{"dataset": "aerial photos of the United States (SatlasPretrain)", "image_size": 48, "norm": "batchnorm", "hidden_act": "mish", "residual_init": "scaled_by_depth", "nesterov": true, "orthogonalizer": "newton_schulz_5", "max_steps": 18500, "decay_fraction": 0.2, "final_lr_fraction": 0.05, "warmup_steps": 920}
Rows from block 7, named by matrix and row number. Each number is 128 + 32 x the weight over the matrix's rms, rounded and kept within 0 to 255. All counts start at 0. Numbers have three digits each.
# convs0: reduce pointwise conv (model.blocks.7.convs.0.weight, 96x384x1x1), inputs 0-191
convs0.6:129128103086162144132131149131090083145138145148193142126148093107114157136122130092136154125108169136154111114123140129119095167073127142106111104162119148142126109123138109131106083137142163109123107085130121138132113185153118170148121136099091180141103173180067091134121133119162131155120135112078115110116131103176116096118114110120130100121117150088129118163137106113090152112112079156116175132114110085082120129108103176132137153080136121082118107147104118110177085079130110125117120106138155163114065148119136147135094092106083109106075139139170106106172150179169152080
convs0.7:142130100148162088172143151100111123138141120113177052107139125118086120139139111136160123210123141058144159145132158123160111146101076121069118120125105154113055137145110151144168130157129100142133140110142132107159096135182103174135150144179151074103176123178058095138086153116115162167073108145126123114133151105140158100103170130100158169153151155163118089165129147126127126171119169101123133166121095120089172115107070158132135196124181111101109126103088101109136094142153139124165077115090130104117144103099083116128107089132160160120104126102175155151090113131123153164
convs0.8:133145089142085132119125119146108156111062124098175100095133103146076168151151101109143108151148120145138147146125104082117105128118086119133143136108151162113159167147129088098126129134133126150158105094087139101138142104120158113108082140138108164116073155147138121145127129114125164092131124143099122118143085127114125151113136088063168161091143105130180138113163124084064136104150154096125118123118159132083175084083122117150127108117103141117116126171121148127097114133053121125097156127113128105143089108133223136114138138123094133111187115110139118136114123151136135157
convs0.9:189167125169127119133113073157122145091148158146128072095125146036127066110095081153133120093168151069173145105060130214124125139197148119113097184088120099136129110130089120147156138108181130176166087146116074127102145140068119097121149142123079151164112126189138120140122128105099131114098155107120130071192114154145150124140187094106146150136115106118102149104122120118082160086092129139139121130134136154084161134177092184110101135112144115101074181110220126103109123079100112163091140131147085107133164091104115126133149112098155156078091122102131092163206107135058131139
convs0.10:131126125157088119104118110087076092074049112156108100140128081156137059103111091152114171046118138124106135096108109088089099101073043137140100071042083084188074118109148092121152109180137112087090110118106112162089144147109102146141112163087167117166135112099099115075094128176043125171173143113249132181095160097140130117116175098129095147136133131138116171082120140115109188121203123192122099075136165137237121129127028121122123101172111079229121088137078115159135255135145149122165114137129183128099101069093075101123121093159179137061099127058154145088120127111141113095
convs0.11:138158176101112131133101103108133133166173156085159112112116136129154099170122133163150124064142143105150152131113125178142100138135132146104110128145106116148210102162131128132136152082083142106153155124116209097142123152184133145080112164110137103140203140132076128130164119090108129095087091138057135112097094135127123116141137125064134139081157109141148157149119117098116127090106103129113151111132167120130052141120209198152078132175151152096131139112131122138091122102120070113074164121115128103119108113172133129095127113113124089150155137092072149109121115157108132119
convs0.12:125168136067128154105131130108157153115082093152195141126126114102121150118107123108131141129175140076115174125158126145098103107132128120128164155117135092133146119116166127191135137157122132131134116113129102182113095132175150099138133109090162138177176137125173153155169119117133169132107102119124145135176086133146112125088140139092172134084144145137097118160144119142113116147109106107123120099137108130099101092141114185132121155149136159122150143115132068118156120142126175096122101154131143130119132138168203109109126090113116100124125116148171103105131149113092094112
convs0.13:084136141109135152184120163130117097105194136104111088166116133104125177138138123095120121145100161150139134122120124218092164131064142108143081125113114085125165097187150168094142187123200199152118138137122091142128225134120105101123129091142213122127096117129106138106104103146150141093125183142135117069099080084134124136077195132102113153154149125163147162096108107128059184180115120183146126154137079102163083148115192124104163138161127115087135158141148063130079154147158088151139123101089131141113217135126138125106123049121137105178125091176170124099117101114138122145
convs0.14:102121119119094137134092208125072126109067200110112080082137072174144153103105140193108124063166125120151133121086141182122066121223158105179136196143123106119152181104135121114137037128156135101187127157104169152117070065113116123156137148085100153167196098145103142100172209118084127171134130142164153109132099120142118126095109153078092128121110130110128140112126100133082156087168101212185208095131126105157081128142162165092115154145143107098144034142149124108143192119076150087096058082109133156117079065121117088156136079130135147126177109128130116144130122214161152130
convs0.15:120110133100138107180157181131156158156111047123152114131113117125119144084118121121129117050141125103136164160147131095114149158133138127105146136114127105118092142141169171163157121200152175132068142110156113108088085180140154145104147172139138120078109178139150104142117070142131106136091142139111098155100088153126143143154110133109082104103140147121116064156126097143109108086126054115181162121121132139140104086085184101082125138146125083119092109110121167093128104098153086106088114125151197169119087123101139102111093146100125145154155130149142142115119081106119111112
convs0.16:206136156157124152157144168201123086119108093145114059134153109131035100112106164171167150147052096037110154208141098136073131129081086157148105152118128110115108131144158129139134087120120157117209109120118128143123092145155126101075150137118168107137082106102106105103145145086170142135061132170121102154125121154142133177119157119115082106075135125129079118103105045109154090090109160068154148063119158139152096161122146098151202088108243145093191145065074149154138116171101089150097083132110122103092122203146096160181225073110135144083123145117141134127084128075114128222
convs0.17:090155134165097129074156128159148146103090106121152082132118171129147060126139171133146142081161163092066148127081173197101122132060087139126173136145116129131174072150144100171157160172124167103127117146127071133176128136134101176073142112123130175193161132115094131115097100116086173166113119114094148107156079087141110153132136163101142122107147115109123045125109126135133120169117090087134149074121183103255073138160172081181095155107089120123156137149140139107130126126118112115132120158131147128132118167166166141129147142085120094122061131113129146146146128133118125100
convs0.18:125093102142115108147104042158128183150160088125125116089110148123174077102182084146178166110141137136131163082143097172091143128064197112061161133117118119122102157168162122121116078126092128141161145110120103124205106141142139094099095152093121067134148116171140173154104090151116094156085187112152134179100103124114059135118180148124132150132178143111133140194160139114128114099148089168167113151098149126140050137116133110116119143156193163120157097112092114142124183122137112140032075124129116052087091168145133139136184158129109145131118120087126075111144145147108138136
convs0.19:150070123137163211081114115045141095138107171155138191157112054100175075114125168138111126119039136204250158111096096115129091095255108110092096116108129087153175213126114178207094114156176111079172126130149171079171100155104094114117068113080103120099115126178146139127114186137106124131111131099117117139112121113129086128140141121087058094098125141093102112046121125073117134115084161136074208088110094123251157146138117131143123134107128134076053104078139112113163169134095170138114091130132116150092118077090151142099179153098107170090151106169132114152111133090173153198
convs0.20:122156108106090106004153183157130095139125138115116154089136115122117149088127119095108102100093125196118105141164153135102170102081091143096141087122129097063156113131109095149070115181143103131150179108105166127126139092089090165136132099126058136154078070083119114097124156094156119192129077163136139105135138235132220147094136095153122133139126124166082121149193114118114105104109118104132128152139127143142147173095169080108097184124139147128120095109111118101142098163129114156118114091176096096138126121162126157086174152131175090146124122097115092123116105154118123095
convs0.21:061140139169102255126151137120135136167131135112171166134131091117141127140130154140131133076066120070116125150136120131043127107165167072149112133137151123125135130160065095185148110122171119158160123139110152116148072139119186110047171148114135106168109128127123155109179161112186113188103125168125119103204106136138131118103181163162164152137105125104148110078117090127102109140111120128113163084122164194132072150057100141091147116152149144102133117140181168140113160096107117199077153162153127156140113084131148139145172158052164163143098087101156078065071085165122149136
convs0.22:115171087185123099140124143093222192096105174113173142169136148147079048168139125164135120085197064163197120153145122124128073116110128125152148113142085106074123103089150116167091080074165113097106111067136140188149091117171145164068138120123165156119098119092099129130131130137126144151080155161130137117140150177137184113142094143179103168105105103160131160149199142180052120140165147083093099136139184104131148117138128106122166130120116098123158084124159127110113120150153152085184137135144118134158088050114119105114119112161104163201097103095107134090130096129144106150
convs0.23:108121130210124144136122088075148130159110064107096157147098131150053201118126109123125097060148144107141144121168116135114130142148189123119179142122142160159140098125099125114101105134093179070122163142128137084095131119099118075124101128105104112141084152177127106173163096132132117120072108157112113133067180105178093157075118120120072092125146114116101083065163147134162137123147081082139133095120189145175131116108144170031118114128143150175092130096107122129134055177097133144115104148131195102126077118131098089113114133095091077104155100184127162108109154108140130119
convs0.24:137221110198134115102126091110086118179107186115089153088098120117132175118113131134135156097111130135132120140172205136082238127175156128104111078150178137103113196106151159158135111145132143112092110147130135086165147129100087086084108109176097087155113138090071084157080055125141122154075133140179117088059106138131163168155132116132129119155121138127134105160114154169141167142167132035138136171133107114154153160104138144066123141092093097135094097106133119120130217105160116067174092138216104196117069103103140143088092140147165081105188157083122127128162155095144145168
convs0.25:156089121112111098106133127157097113069117162130143083123131122142099112142167128104153136184073131084100161157101145144104172129125112157102150137105144121139121114133125161157077136108119090167094066127139111116128134115138148148092079113160134130142126145119156100136156137082117142199142125134102129099133094102174156114126123125171115164141166139186137093175074125177132139126131072179149117133109095133146132108146130124177080103131154166138140115157160087132131130119106116098122133127140081084179108096140107113104100146059176162151099133093134115136115100115129181149
convs0.26:125110113069100104152161135132175092057097080129134153126111105125134173128102110123100099099130115191123092120174097080198100147155153116126098146140097175172129153152151061181126123147160136119153199105132135103153094117145181164078152162102096079069101115184115132054126161066156128140128108136060124089104135087118131115164115133065139144180104136150141117141111165143057082103097100156133150086126117127132113115090179186094107130105136113126123081119186099135117152097121142128107096113075099075129134173201099135141138133183120108140094107175127141082142155123138109162
convs0.27:134100107104097135174110188084162092118106163120108110083182122100090119175087158165108120123131130234116136126136103136103067133155110147109122086121123133078122078170114126208126057186112156113103161113127116110153152108184117175160111121093130099187174128179150137116119188149149094108156123106107143107109165163109116098136121118143123119112100155161125128126083140125140102125112149114080181181121131127128160131139168087135167146171089161130125122092107094114113158086130119111124138129140085119089125103142145112144151151204098133111111121099109122166105106094109135129
convs0.28:075093084123099117144115108103127107087162083152136206104151120135111120126146096132121115135122129073109112129067121090139109119147135166138178094133129110120102177127169167097104083108146172100115095098110119110133162187171156147074133110149112117162133174115174116128140160119181154143131146132097114128137075121143109118141121119120157127109128092162118130097120157119101169177123148094093159086146150094114141084153168100151056101115150149120152127126139081104130111102107152118129112135080133118085119179169119178150126123105064138133100104160185138140157149166145126125
convs0.29:114116084092126100110138123155146188140108145114167117170161142144177146137121107122142128112208121117118172167085122113107163111088134165135146100108122145088143125123135147097108089090122117106103131084121145129146145176155069169162091137139124127119165122135128108201189177107121155166107100140159149174092141144098137155142128136080121146112129127126133152117127131112119140149167134160151158067102134145164129076159058097127131179126142143098099101135102149121075111117156183110149104126186117047132122167130119126161116159134118181136102106143096135091104137138131130112
convs0.30:232134157120133165146131131240120110155083116137092104142122140153180138138133159174141129133096201019084088141153144154135120121107085149099089141093094128169114156168118126102137109096205212148152104084114131069119190066121185151031071147200126184095057164150096177130099139117111108121181138184159091116094119105176106222140108193106143097126126107155145155115116068185202128180137134091119128134140200093140153223167094175096055126079139147187143119114060088097142119121083126102111154186243135127110122113145096145083078125090180185104143124130152151201080152044088112149
convs0.31:120070115108077132133167121092138139105117121144155139149157182150200138124090110118098115099120186204121161111158121095152105158119091115074109200096105129130144111115147107160110101159115161144150115089153123139133139113119156087087165160106132183061106129152104134105172124142090166121101118057124119107227168122141092132056121104080101189114131179107093108133095133142082097131149162150120129163133096092123042157109154054103158167126147139121109140157081104122109120119132118121108146164107113086131144103180099139079169132159095152111133109089132082117108102119062109145
convs0.32:116117066133095124106118103157153129158155120156133106187088123119075156089129064155156117108118123163075138102115136115110162147123164137190177074158102185101117112087094153183081102062123116151091145094122149121131138138148169140137106138110152127180143136059130143145153177169144118086138131189103122136136151089075171109106077116111116109153121128126137137134170175128112089175123118128169165110118205073105110096103130109152119094167119164108092134085104134152105110132116104125190113091140142070123133135147161088113114094129113141155116128159183103157124124155087122126
convs0.33:093109115083106125108151094122166113109101107069164159100104108154147057133143087071169158099137153111106142134085118184111091132101153120135113119085081101147170156131138101116180098191065118118106143111113125095153109150113154155150029144144174099122104149081137122107130111094102123095147128108149127174086098045149119145176111103125124107144119146061126129125092095117082095116114117161062123087129114129148120141105120081179134136136083101167129101112092087147135153137146113129120103119099161113122111164114144145125147110148100140106110135132174150120103113106107146159
convs0.34:086120135097131128133099119157132143082148140140123070130170140116151127163195061123173130149143141135147100155117161132116097137209122140136131161205135190135119103146132162111122160093099117120090105099120121117109124090114136172111120113182120136175131146178139114138114135136116120077083114150106109082077142107130186120134115154135134137159158089145174118078147125143105074165109119084140114162129126117105137137098066139130108068127146170081130123085128110097126129125123108127100097092122120125151150172109118126095129115125118166119079142113132159136128128183151140121
convs0.35:143128121148089139126120097122148173138140160110144192127142105180114153109115106104143113149185169166100180143119113138113106111140109159111091168115157130129154144125133092180083180105184095137148098122119078096193103133082155117102056124156135157163066122117135131148130184089108170114136136131143120091135109105147122097121145159098182141111130111125136081176150120185183106235074124095108119082114152087076099108115173179112091135153126098123098212111157122085178099144148182108121167086208140099125143069123158121086144150139125168118183114113120129131100105034117128076
convs0.36:100125097137119144176148139143137075168118129123125104103173164109086170134089099148129147156105135108082139093113129106111132125177163087139138150143150154137122088149108120127162069075128105118107131106123091118136134088133157116119100122095166101117105143109140156084145123123169142117070102108097104138114129122153106088141116118139124111100106127127109131089139076116216105067130109082097114102108097088107122085144117139078114135109165138145132118115109138133097056078107135137136133112093133123099050094118103125116131142180160136118148107169108128067088118120078131176
convs0.37:063127122158144097141134058143137132063147078093123252117101115100255067099113069119109125022159172191081105106126144092214068089078085127145106161082086101062147022096154085203152157152092129129227176105109082078052162095127120057119118171146059125073181131139120136051161074116077105154110119119158102154169125145086131145131126163166096114131126148144104124064084100108136101127091063036144143143109135129182088162134147163112122150141178135131094082123135113122158029126093055119180085107190151040106154068213129136104227113158147143124119106047153071064100115197082084151
convs0.38:163149132175171198156133149167075149165147091104092127122131111124108120111140096199113108167117178116187159122133116120044121133200092154124210099094112151105160118117130160158130173152150143071147115109145120164164109101093119144193106138126160064169051145137131146157163109075143145146112099131116158114107096103073173116121083187139088121071130098086147163061108136132114113161119095085174085185112151168090113103145159126133151082170152181094080126129122130143096132170094067158119139158159120096118101113135135084127161108151210108139110126109215171139178135098137147136
convs0.39:082140108184085140088136125128132113138088162166163141129145129065120188073153118113130142157150176108186098108147140180141145127133161154123154150100171132132098125117141249164149078140123086160145088122147129107140135100149131075132127113138181134135153122099089127119101123123099137163096096104137139146168164103035158113113061075107129108139142095107137132077135184148143109123121114149075156127128103143102167141115107104141172084093092138165070130099183105162165170134094084138129127096180080091150110122193134166083119093141107159119051123144148136143168148081150134117
convs0.40:173184094154104142178114029167108129208155132126140199140100106121099123126172183163161117116092242077127112164124118139072127143130171133078151183175112149128110127135122135147082120085118149126117079081116091095152183167101069148088146159153120106093082123211083144182082161132132150201083162162118128118088112154184129168143094059158130129125099126122135152054113143246101157195108133121098106048125115156054107152064162088090197173099171097113130154153144108123089168131112101159104128124099099122113120112169154155106115138099148090132101139094131126096173104147121137160
convs0.41:129121121200124149141124099143137170169083117148094095104112109138136121113122162100108109111036131147077124129195144114146122123099091126184180111105141145086104105120134092160142118122141088148160131107135107154119095111132200110111178085136119179150152101187182143146070194128102112143080086126094074116120103120104126130116177114068141150109153105160113120139116099202078112145077115130187101077144090106139086112104085141129058131149137138067144107114067053102121128139103120135144106208100056095152147182100123144200127123151106097125186105059108165154094150136125128201
convs0.42:125166110148108082138167065108111148180116064139156149142103099114122073091133068100121181158151152104124094180062121161084081124091120106104115128136131088083141173135124131121063148155082141091070104117127123131088120089112111182159100122134104113112095119077116130081132141108105096080150140160138125066221144156161153130135091090163084062149099104093131126085109154154123112080110099115149090207111161134095141115176114074100083103121132142096152101087138122123121150151097123123136088089183111151150088120120088107130132140089139143143147164091080114184127123184190106166
convs0.43:085102199133106251145135128125104185051103125108130077096126123197130091133120131179137112106137062060123125152107112163073114110137148106129096081145190120115154132104142115171120110095171119151235117172095097119149094060111148147185106191175083148108143128110066255079135161147066123109136165186137091147133139122207130123149092185130165117139134162126117161153134159098137106116108170152156161124130150098142104163118197158117161102118200119149158115102147071087196088160169162126000124061150158148132128127130183085163200114106255081173144118083167085141078148188152144130
convs0.44:124110142112081161118071075060056058151119153109153060088152165085121136098114137128088076062153121119081146128217152130088133125077084119101136107130148107151255130137096128117066129122112124162133112125130142157112130084125133185117147162144137134109138131084152169126166128135155100179084069144076091129230123135129146147109069092168121198174139114078121107108190075106157071145171130110104131141099156168074219101136130166113147162196142080130091161151208162165116118082162083092059172124148127204110095210161128102163181102198123140109102118157100165163135114174083088102
convs0.45:104068094120101133065119111113118157088184082123127188083159139104201140132080085123111148079098184124083110131156150172124147130108139188116089195120153117077119099113145167184175148147091087152175172071121083153100128074084103128165073074186111140118122127112097144127100137110063134127048145101115080085128139108127112160141128196115064196188090132095149129171123131096093112177112080121165110115128144114107165118111250172087115217112093124091135156088107146139100164172144098164157094098121128053155177074113062113158109147048170179085175141116171159153180118114073122153
convs0.46:119134145102101132137129108112116086064144094163139143152123108150100087117177111125196121115121183143117193090101138129125129114136114150143167196156124119146106074129119140152185207139131105140101071124124121073145169094062159102103117177109102077131159117082095121095108145140100128173069199093144082169093120117108096071134242099135170045132164147080149104159113135135170174122164115128158128145121096132104141148152127163151112139186159107103106237137146139126098139111173162153121171135158172145221124117205138133114088129132194102159097130132062079168113134099126082048
convs0.47:103095082125167167168105150123120118197133160142158083172164092109117164127090139157152128142066038107133110094109179138125096143136101121104076160164158140075155126106079073128094161112101124138170131072082160167143137132113156123161106117142132110119170113117106129102130101104182149172130187092050155176111119148112136134121120109133101130164102201175168166088079079180112070134138155110193125148124102079100161125119153127154165156180119100082120121039059097170080081127124111134102085130094157104127181125117113122107132102157117121102180166150171086113149177103161115152
convs0.48:163177127134113176096093163141144129150127162106115108107093131140151079152133106118121138084130183142095148138095101152092092096053117132112108082120092072197135104155132098151092189183118135142124116137109136091157104103150098140093095116171080141136099172147098151093163097100164120147134210142147113138066108170131123094142166122133116089076107124141105165065137101166120211106140141118118143040121154132145138121160144144128080124125128125132111158036117115148083164142154100122141149117120132148120207194070135126072110114098092143118138132202161138189076154163172124091
convs0.49:183089132162141063123116125125138148135120114132154089148117110139115119149171108133178099132128135145117182153144144079107109136099056142169159097189105158097098090143089111117118122027166131142109109110125130151119102145106166151167155113120130132112091110114133070156145124107133159112112134107105137107135124144118136101115133132102149178121148149151122129168190115125146171144115158109120127133128126103091160130117093171163158164118140129129118121148123183120105064148135109100114139088087131129202130127125124122155110138112141161097142152108121153101171125141133148123
convs0.50:097162087047121144086168149162155100112149141130138166109150113084207117124114130083083100114206164229160140118144110089213114130094087095119134244145121140113135150158200163146142148197182182115181144108134086133100187121105152133134144152105104169069118084138072152118099122089178087131121111141144169110135119149139085108084205100108100197199094107176117066185139124103064055099089132134175125093109137149134145101131216133055112084142111193104095179083129110115120156101118096157180212126098149165092142150171137148102118125174124144147085097080137099101230170175124114134
convs0.51:119166117114110120145109073090166138129102083109094177135127099166097085124151142145147111138137204135138140164086135146100062150059142116103086132144131150149101170103136076167109162149095160095099144051141137159099131100075142125098098109134183127158133145102214129093086092100112098146112101167070083121159134123078176091139161121067127124225133084118066093176109120154150128185099157082157130114136100143052112133166125136168158171140084131100132097175158148055129127104138188099144120155121132083125161113133108158152146160112096147096051124122133140126069094145125081124
convs0.52:100147184182086147109128125121148109076094181099125056115177056084101121089143124101149083123135093119127120145120113053098120121096090084169080158107174089179128191086158131093136129109114150127117070155112141090165143108119097118076171150116119086136064145082164165100147145125224138041124146134118102112176056198096151137088099102208195155133132082089144116255130073113164071164089119110099031156136133106181063165171059111211075101180147090122185195104113186138079186105025032112208133125153149034092154120110098131139112144182090161189131124055090067082171112060166129105
convs0.53:171131143118165132131087105116101163140140191076081102093136095096128184133153097133122085108109185113108146114193129107107168121094114109067121088135085103177105193132137111142059079137152129099123050098127148098160107053078166143072132132191097166130092152080165132176088182082135090125149138153134138131160113145104110131135094131119174181140110099210100142199167160144096172154217159103070100196154115105104131177164115089075122134161118112126118134194149072131140145079181191084131137206144187159093149170129135092142132114135116142140123135101107079101122131096112114099
convs0.54:126122146142091166150145116119094112099102121153151044159138168157084106105139112084139137163141078080178141103129167102110113145130088117141163101135145157098093120136144099129118129112157121121120132060147141114161126151144153109112149083097121148138170098132162086075144119124128156133109134132119141083145137109137150178117118109140139138167166134153130150093133123171139109080108180092112134109126131117113140144151136128133158101139125171109097057130113122097103140112126117140145119119099173110170142090095134183141134158131114107101167138133179116095157140155144118080
convs0.55:139121044117128096082115107110175118100116075122123154059115091143085185085102129162120090160149071108071121108127098105114172130036115122099107134103099146085157248128122105108185099157130125084161154079124179097111106114162101103138107104161196114081158077165145134080122192137130134137057122154131113075175109125059145131135162117103163066148112083095119093202101159184205157115100196119136143141125129151129166152154100127129112085121124165044116076106118091112116112132147170172126113117134074106180115151132099137122157118134100105096189096105133121176112136101126115172
convs0.56:141150096171039196132151133101129182166215128116157158146118130159227069084090184153100152103107225164089120197138156115195108125162118122117134199115092095137045197111192079125175143156140051103079135043130077119110207101168094195088128102116172123120155132108113165135099121152113124128119081136142126112095135141186181099124168115123080147095106131113101102078170103168078162135127094103128123067146080158180089158083179104142158163110081110140119176093150079094144147125107094178111194144095073124151146128143126134103057144169159088193068115093087174208121090132119141095
convs0.57:169144106109113093125120094139123193127183153074169129126093175128151141094124104145102103117103175091152109094192121102135144114134133178106163083096111105102137119134139140105115200229172125110118084125110135128105149122085078110100200164144105125129062081086057117146101172146112105089167103089198078131083126193134116128115182121153154163124146128109145172178120132094179138117227097189117167114131188155115137084146163159116127125150156125144139192127104133142130187140181184171154163107193147119160124151129149123099100127121102140165153099138131137139078141014133112072
convs0.58:198115107132094126135155070133089124187114117161112125066132057143125104121098120013090127114074138142169107107101108099079061131142151144144107133123111164119077126132121124133122092137213112137127089083163102122147110073105147127142101094201155134088127123126196135119104136137108102127117156114068141200134155106102093139167129147127127138095127125081121093146149116146094143163130117121136145127111136153125121148120097144149125110141151138129156094163110096138111121128146077111133132142105135169172103054140115126106108136062127103121132094126143109063088145121120108153
convs0.59:133113147112088111153164174135156125161110167089155146137115136098225131153157255200118141110111156117102138139113138059152108146105081159086129119144163135143144136131108138174128070168136171109151154136133098134101173092161164244183073168150108138059228143118142131158192188109131116148109139098097140101146152163199131124152142109182138120133135125089122169127072110125117139119074116193102084038129114153057049148124140144151186187094161106172179140105072124136137171155163074209000126131111130074163131196132092167162170184168049147119116165076144139107169133144149098184
convs0.60:144125109078133129140190117096158139191153169155079117172128102125157178143171121100164166099132130161111127133141112120148202092120152142124190110047131001110135136123136105095132075161169077131161131073154126112149074136090143126180184174180155129091129156161145140139123117098135116144096091134139096171138076122149122116164142142098118043131116129115113100119124155143137159111115100085192119094141168117129058128097120204112094139116102147153081165095097166131159131125100103174076135138114193093133159146179157075122088143135121149178141093056153133122105079091104121132
convs0.61:092186085133158116086132102094147155054081150112090134130104147138113083100155128112158150075126069114085093175163143189131106097142156081113084049147120155114118092185132119124136101133136075113112152114118160178119100158120142165080128138081100149132136165127144114075112088127102134142105180169177116092077140154112179123124112123173151076139106150136153085161164137138152173108095106142114133111105103126121089137097129140144106151080080106069126079150123124171118098087148125142112044091110105156128117040072170119132103096133110161140112142128105143093044108145153126157
convs0.62:116168111128070100154101154108173092121140128068196119071135115123170166117117118178122142046187085130145127128070085125118128120100122099148125174103067122161201121094122185149135126197138104135097141054129141149121123149110106140123132157099100194143162097172144102147155200143111129145083119126130160092142174107136161126114136154095117189156100121099089085178088161104183098082163158103091170087143125149132116073109125166148105131152123101093106116049139089119130127118109133171065110099120105100111140146121115060070139103127167172128108148132139102160181112109094108098
convs0.63:119130110059142107199122103095175141137119114151140115157205095113084104143099066156122148106125130109149119125077098113110092133129086116144089084095098129181104072097135082153107129143103147111131106087179168113128133133117139196085126150143117108139104102134138128156137195113190100109139131145128097137154210106093135152125134101109118070117097130096176078175129209128121158137113152112180159180137161143163144111130113129140092114126121133096113138119092116122128153163088075079113103100115163095128122136168174111148128162129082204082057146116105110165177121102098129143
convs0.64:152119092113128117105132110157103126180198083127092159174113123115130151143128090110087180164067131199120132146168108165186134125159116122086145168116199162153106094183123183126162140132072165136117096073109099153135140107107102143132105121095046108123120144095085129147102137061228121153091169140089187112120166121136132167136216160166111112182126115083149143165065147188200177120111113095153145104135110087155187090127114085114164111182072172092064162131109132123089182148177060116138135143104160181142122123091119099142139185085100080120196153142137138195207131122125112143
convs0.65:157132116147105107153143119133166151167114152115143128129147123126096132101091092134102122143117116191144130134104148139116129125154152145138156121130081142119073140128129106175092117163147144138165130139100094142129064139130112170135208114138093135161080149157124117122148149152151155166105127119062066125174123147168114131115135133136098153132107179122147122087127117174124110125149116133159117150109140132063185091118090114097148105128125122108158102168139146156132154103127140108161092122081165141122121064131153081105161110119130122157121125114184110169150118176135170113
convs0.66:079146113160096132122121141149168132109101113122152110111133165106145110116119126144078140139143139099108125096141153110125096106107088092104114103077090081130137164136187110162165121144155095129116141105114237177141105153165114213103139155123149142154173150128117131123117118167120134146077082118079132155091077114125123112120107142062129130200149117153128083126139137128162119117132101129116085099139188158146122134107135154141076105182114220114104123153169136081104106172142133113089140117129142104132104091111135103067117128097113059139101066074107156149180117122120097141
convs0.67:170083102177063090146111129174102165114140183187107170100161124177150107106141102125124166118255135145168132162114116164109138126116129084096165158111118095105082113130162081138114147071132163099117102108147114127145097118092078148132128122136106153112080121108119169166080085142171161092159110154137148104182123096119146223115172158114124191093120114086114093059145255134113088160163142107110100111141147052063123168166144099119102122084131097079138098071144135103139107137070147125095125117106116129143162148123110163190103124082150146169118111159117155079123100172174163199
convs0.68:120086113121107176156115077138104095140112134115151131112142113172129177158136124128130103117158235085150108136168091092157089129134131071159119255095121142120141122092116152112127073141165127124125138123144133218121121170123146112090148131125150157154219069129132155109116088107215102109117085135143122108116130106125125060110116143144139118149096131106145149184117118116055111111154124050132114141111137157142072094161144034081112063157092146095107198145118114072092052154150240146086205163133054156156141101118109126081124144107104123150120100095108128107130164208108146116
convs0.69:115135118141138117098163170150102124140120108143113139179101156133095118119145131187109138129129097151109129126157130120111123151124153129122146140211115216150112105139102152109172111101127126139187175133118168177135074173137090132129181126118158118090135106144189131118155119187151107116148126132111154169098164144138104106166120137092117114105113113127119097089152104161110118131063127150133128114136129121104132100079161151119114120121150085141102124129092089111103051130122132195058121187111160088106134141144126100116094114139117084090130154181157156095161144119129135158
convs0.70:107153138124121182085133092139040144135107120097121129098153147143085108137171197120099129134050175113140081111166125087191130130110163078093044110127147147143108178097200136134088055083170140147116166128130115096134133074135158138147094115070066094014173162060104102161136132132097135155130120087121111105073217091115101153137075116125100096148131112108141112073053077086172126120097129124139079089108086188100139137108116144126143168143100183162129114118178112185137173096101089138090127121175104214095115167076144146099104182113120162054142155111134122133115157106127123119
convs0.71:121161039223195164209137078147091134148128053176158067148128145162084116138154151155142152059171116107128110165148133146087093107119116093144131092138131108121111160109177129117088132164108129120056080114140125187183080073178117141161134154125125158176194127172109196077079086092080121198103145152135199121049099128169171205148106160141060125136100094178122151122179238088143142167169243077152101150129148152143150203138109065132107136147087164104145090116189053111105149084097144085126104127126124105100107096108104116127077131084128096094047133152129093102075142255133149109
convs0.72:141187116144082117150064062108125093134128064113083193091095124114151056135111129137167152078188127147150124130136118164105111129073121098110145144119097138140118112130100058220220100120085154119150155153137197083115136087145071100145097127146130060119174087107080101121140242133243106108128169153177170116118121178076168110130131157108135101129124105048115133111053158165167160133108117155065187036118140115140230116163136130155158102115162097115114156092057096170110131116105110118095139174226119144151120153168130085131208102174129115148116124139137126112227151119104122195
convs0.73:113144097139122154157083218142135108133088127106154113123115122117096118133099199180131103122078096154181160109178128115163132114125137152135060172169098141131099163104076082151145106209155140130122211102111123106105117100202097095144090138191147212161141130098096092097140115116099166101145092140136131160206117154093134126114065173073111185115145137170126123106111104106166133158122197125107096135144111116067117147119069120119196122163128129098105058112069107151108121114130121179082131105109098072109182137095122119114116141208176132115160135159146099133071148142088107166
convs0.74:119142119119132127142160128126079112092148182164164166107104086136142148116093140146135128117156143097103113134196128083128109157112181081133071148169151191150081124117157088146118151118118112090141171145120120138184110175112100155138109110112098132146077138137085126112125100137107146145147086101112118165105126111111134124177149105066097113091115146128099125080157152172152175137130109169099133091111095092083081120126133136111098141142115122175135104113109098097054089134152144129120131111152128063107170114122128136121113117173124100072206103170149132153112179109084136148
convs0.75:127104096122140079102100122106079128171255153083101170131103139117082117122124138113125118142169141145084144186073132097125150116086113084137100157088156091157147133086174120148099229118132070115115101129103133114141198128053130187165151157111130123075113095187120108196150117105134110115103114134148118116090123145150175143109149175138121086157130106131096196117185178165126051142152123160100136130147106115140073123134100108099123131154074136058147169103089143077128161111123127109129140134155133126111177079144085125164109129119086068239116083103136089118164127111144130206
convs0.76:218109114128124103119113121119134079085109134161139155137105138117151119166114142109127156084179192161116107119093119210091126146115135128078148154121139115100114121147158136118175193100149168138113122136092112062109130157126104162096114141134115173145171138087121141125116085107136126114138143151119143146112122126129107154075232072139123122060122109084114150119109104119107251144050105106137111130119080149144103130128093136140108094035133097109117188141123097124151131114119176150129140111146145192151211159109138113065092112108145136102110143117090148159112151120125146105
convs0.77:169147146154141109157154138190175211143176210092111090135142160190086168092116098125113142077143211065078106143132155141097067110112131170139079149099102088157126184128049096131105157178148141148089145162146110120133080114126096080126131131154090134160105076121102136097149128151110119099093082099163105129107110138130118111135058106173137158081120098134114151094179167132091115083165094145116184102134119122093123109161200091092076111113137104160178120135113065136132137164167119169137102128067092109132091099123166146145123158101128129212137096131146148082065089102147125090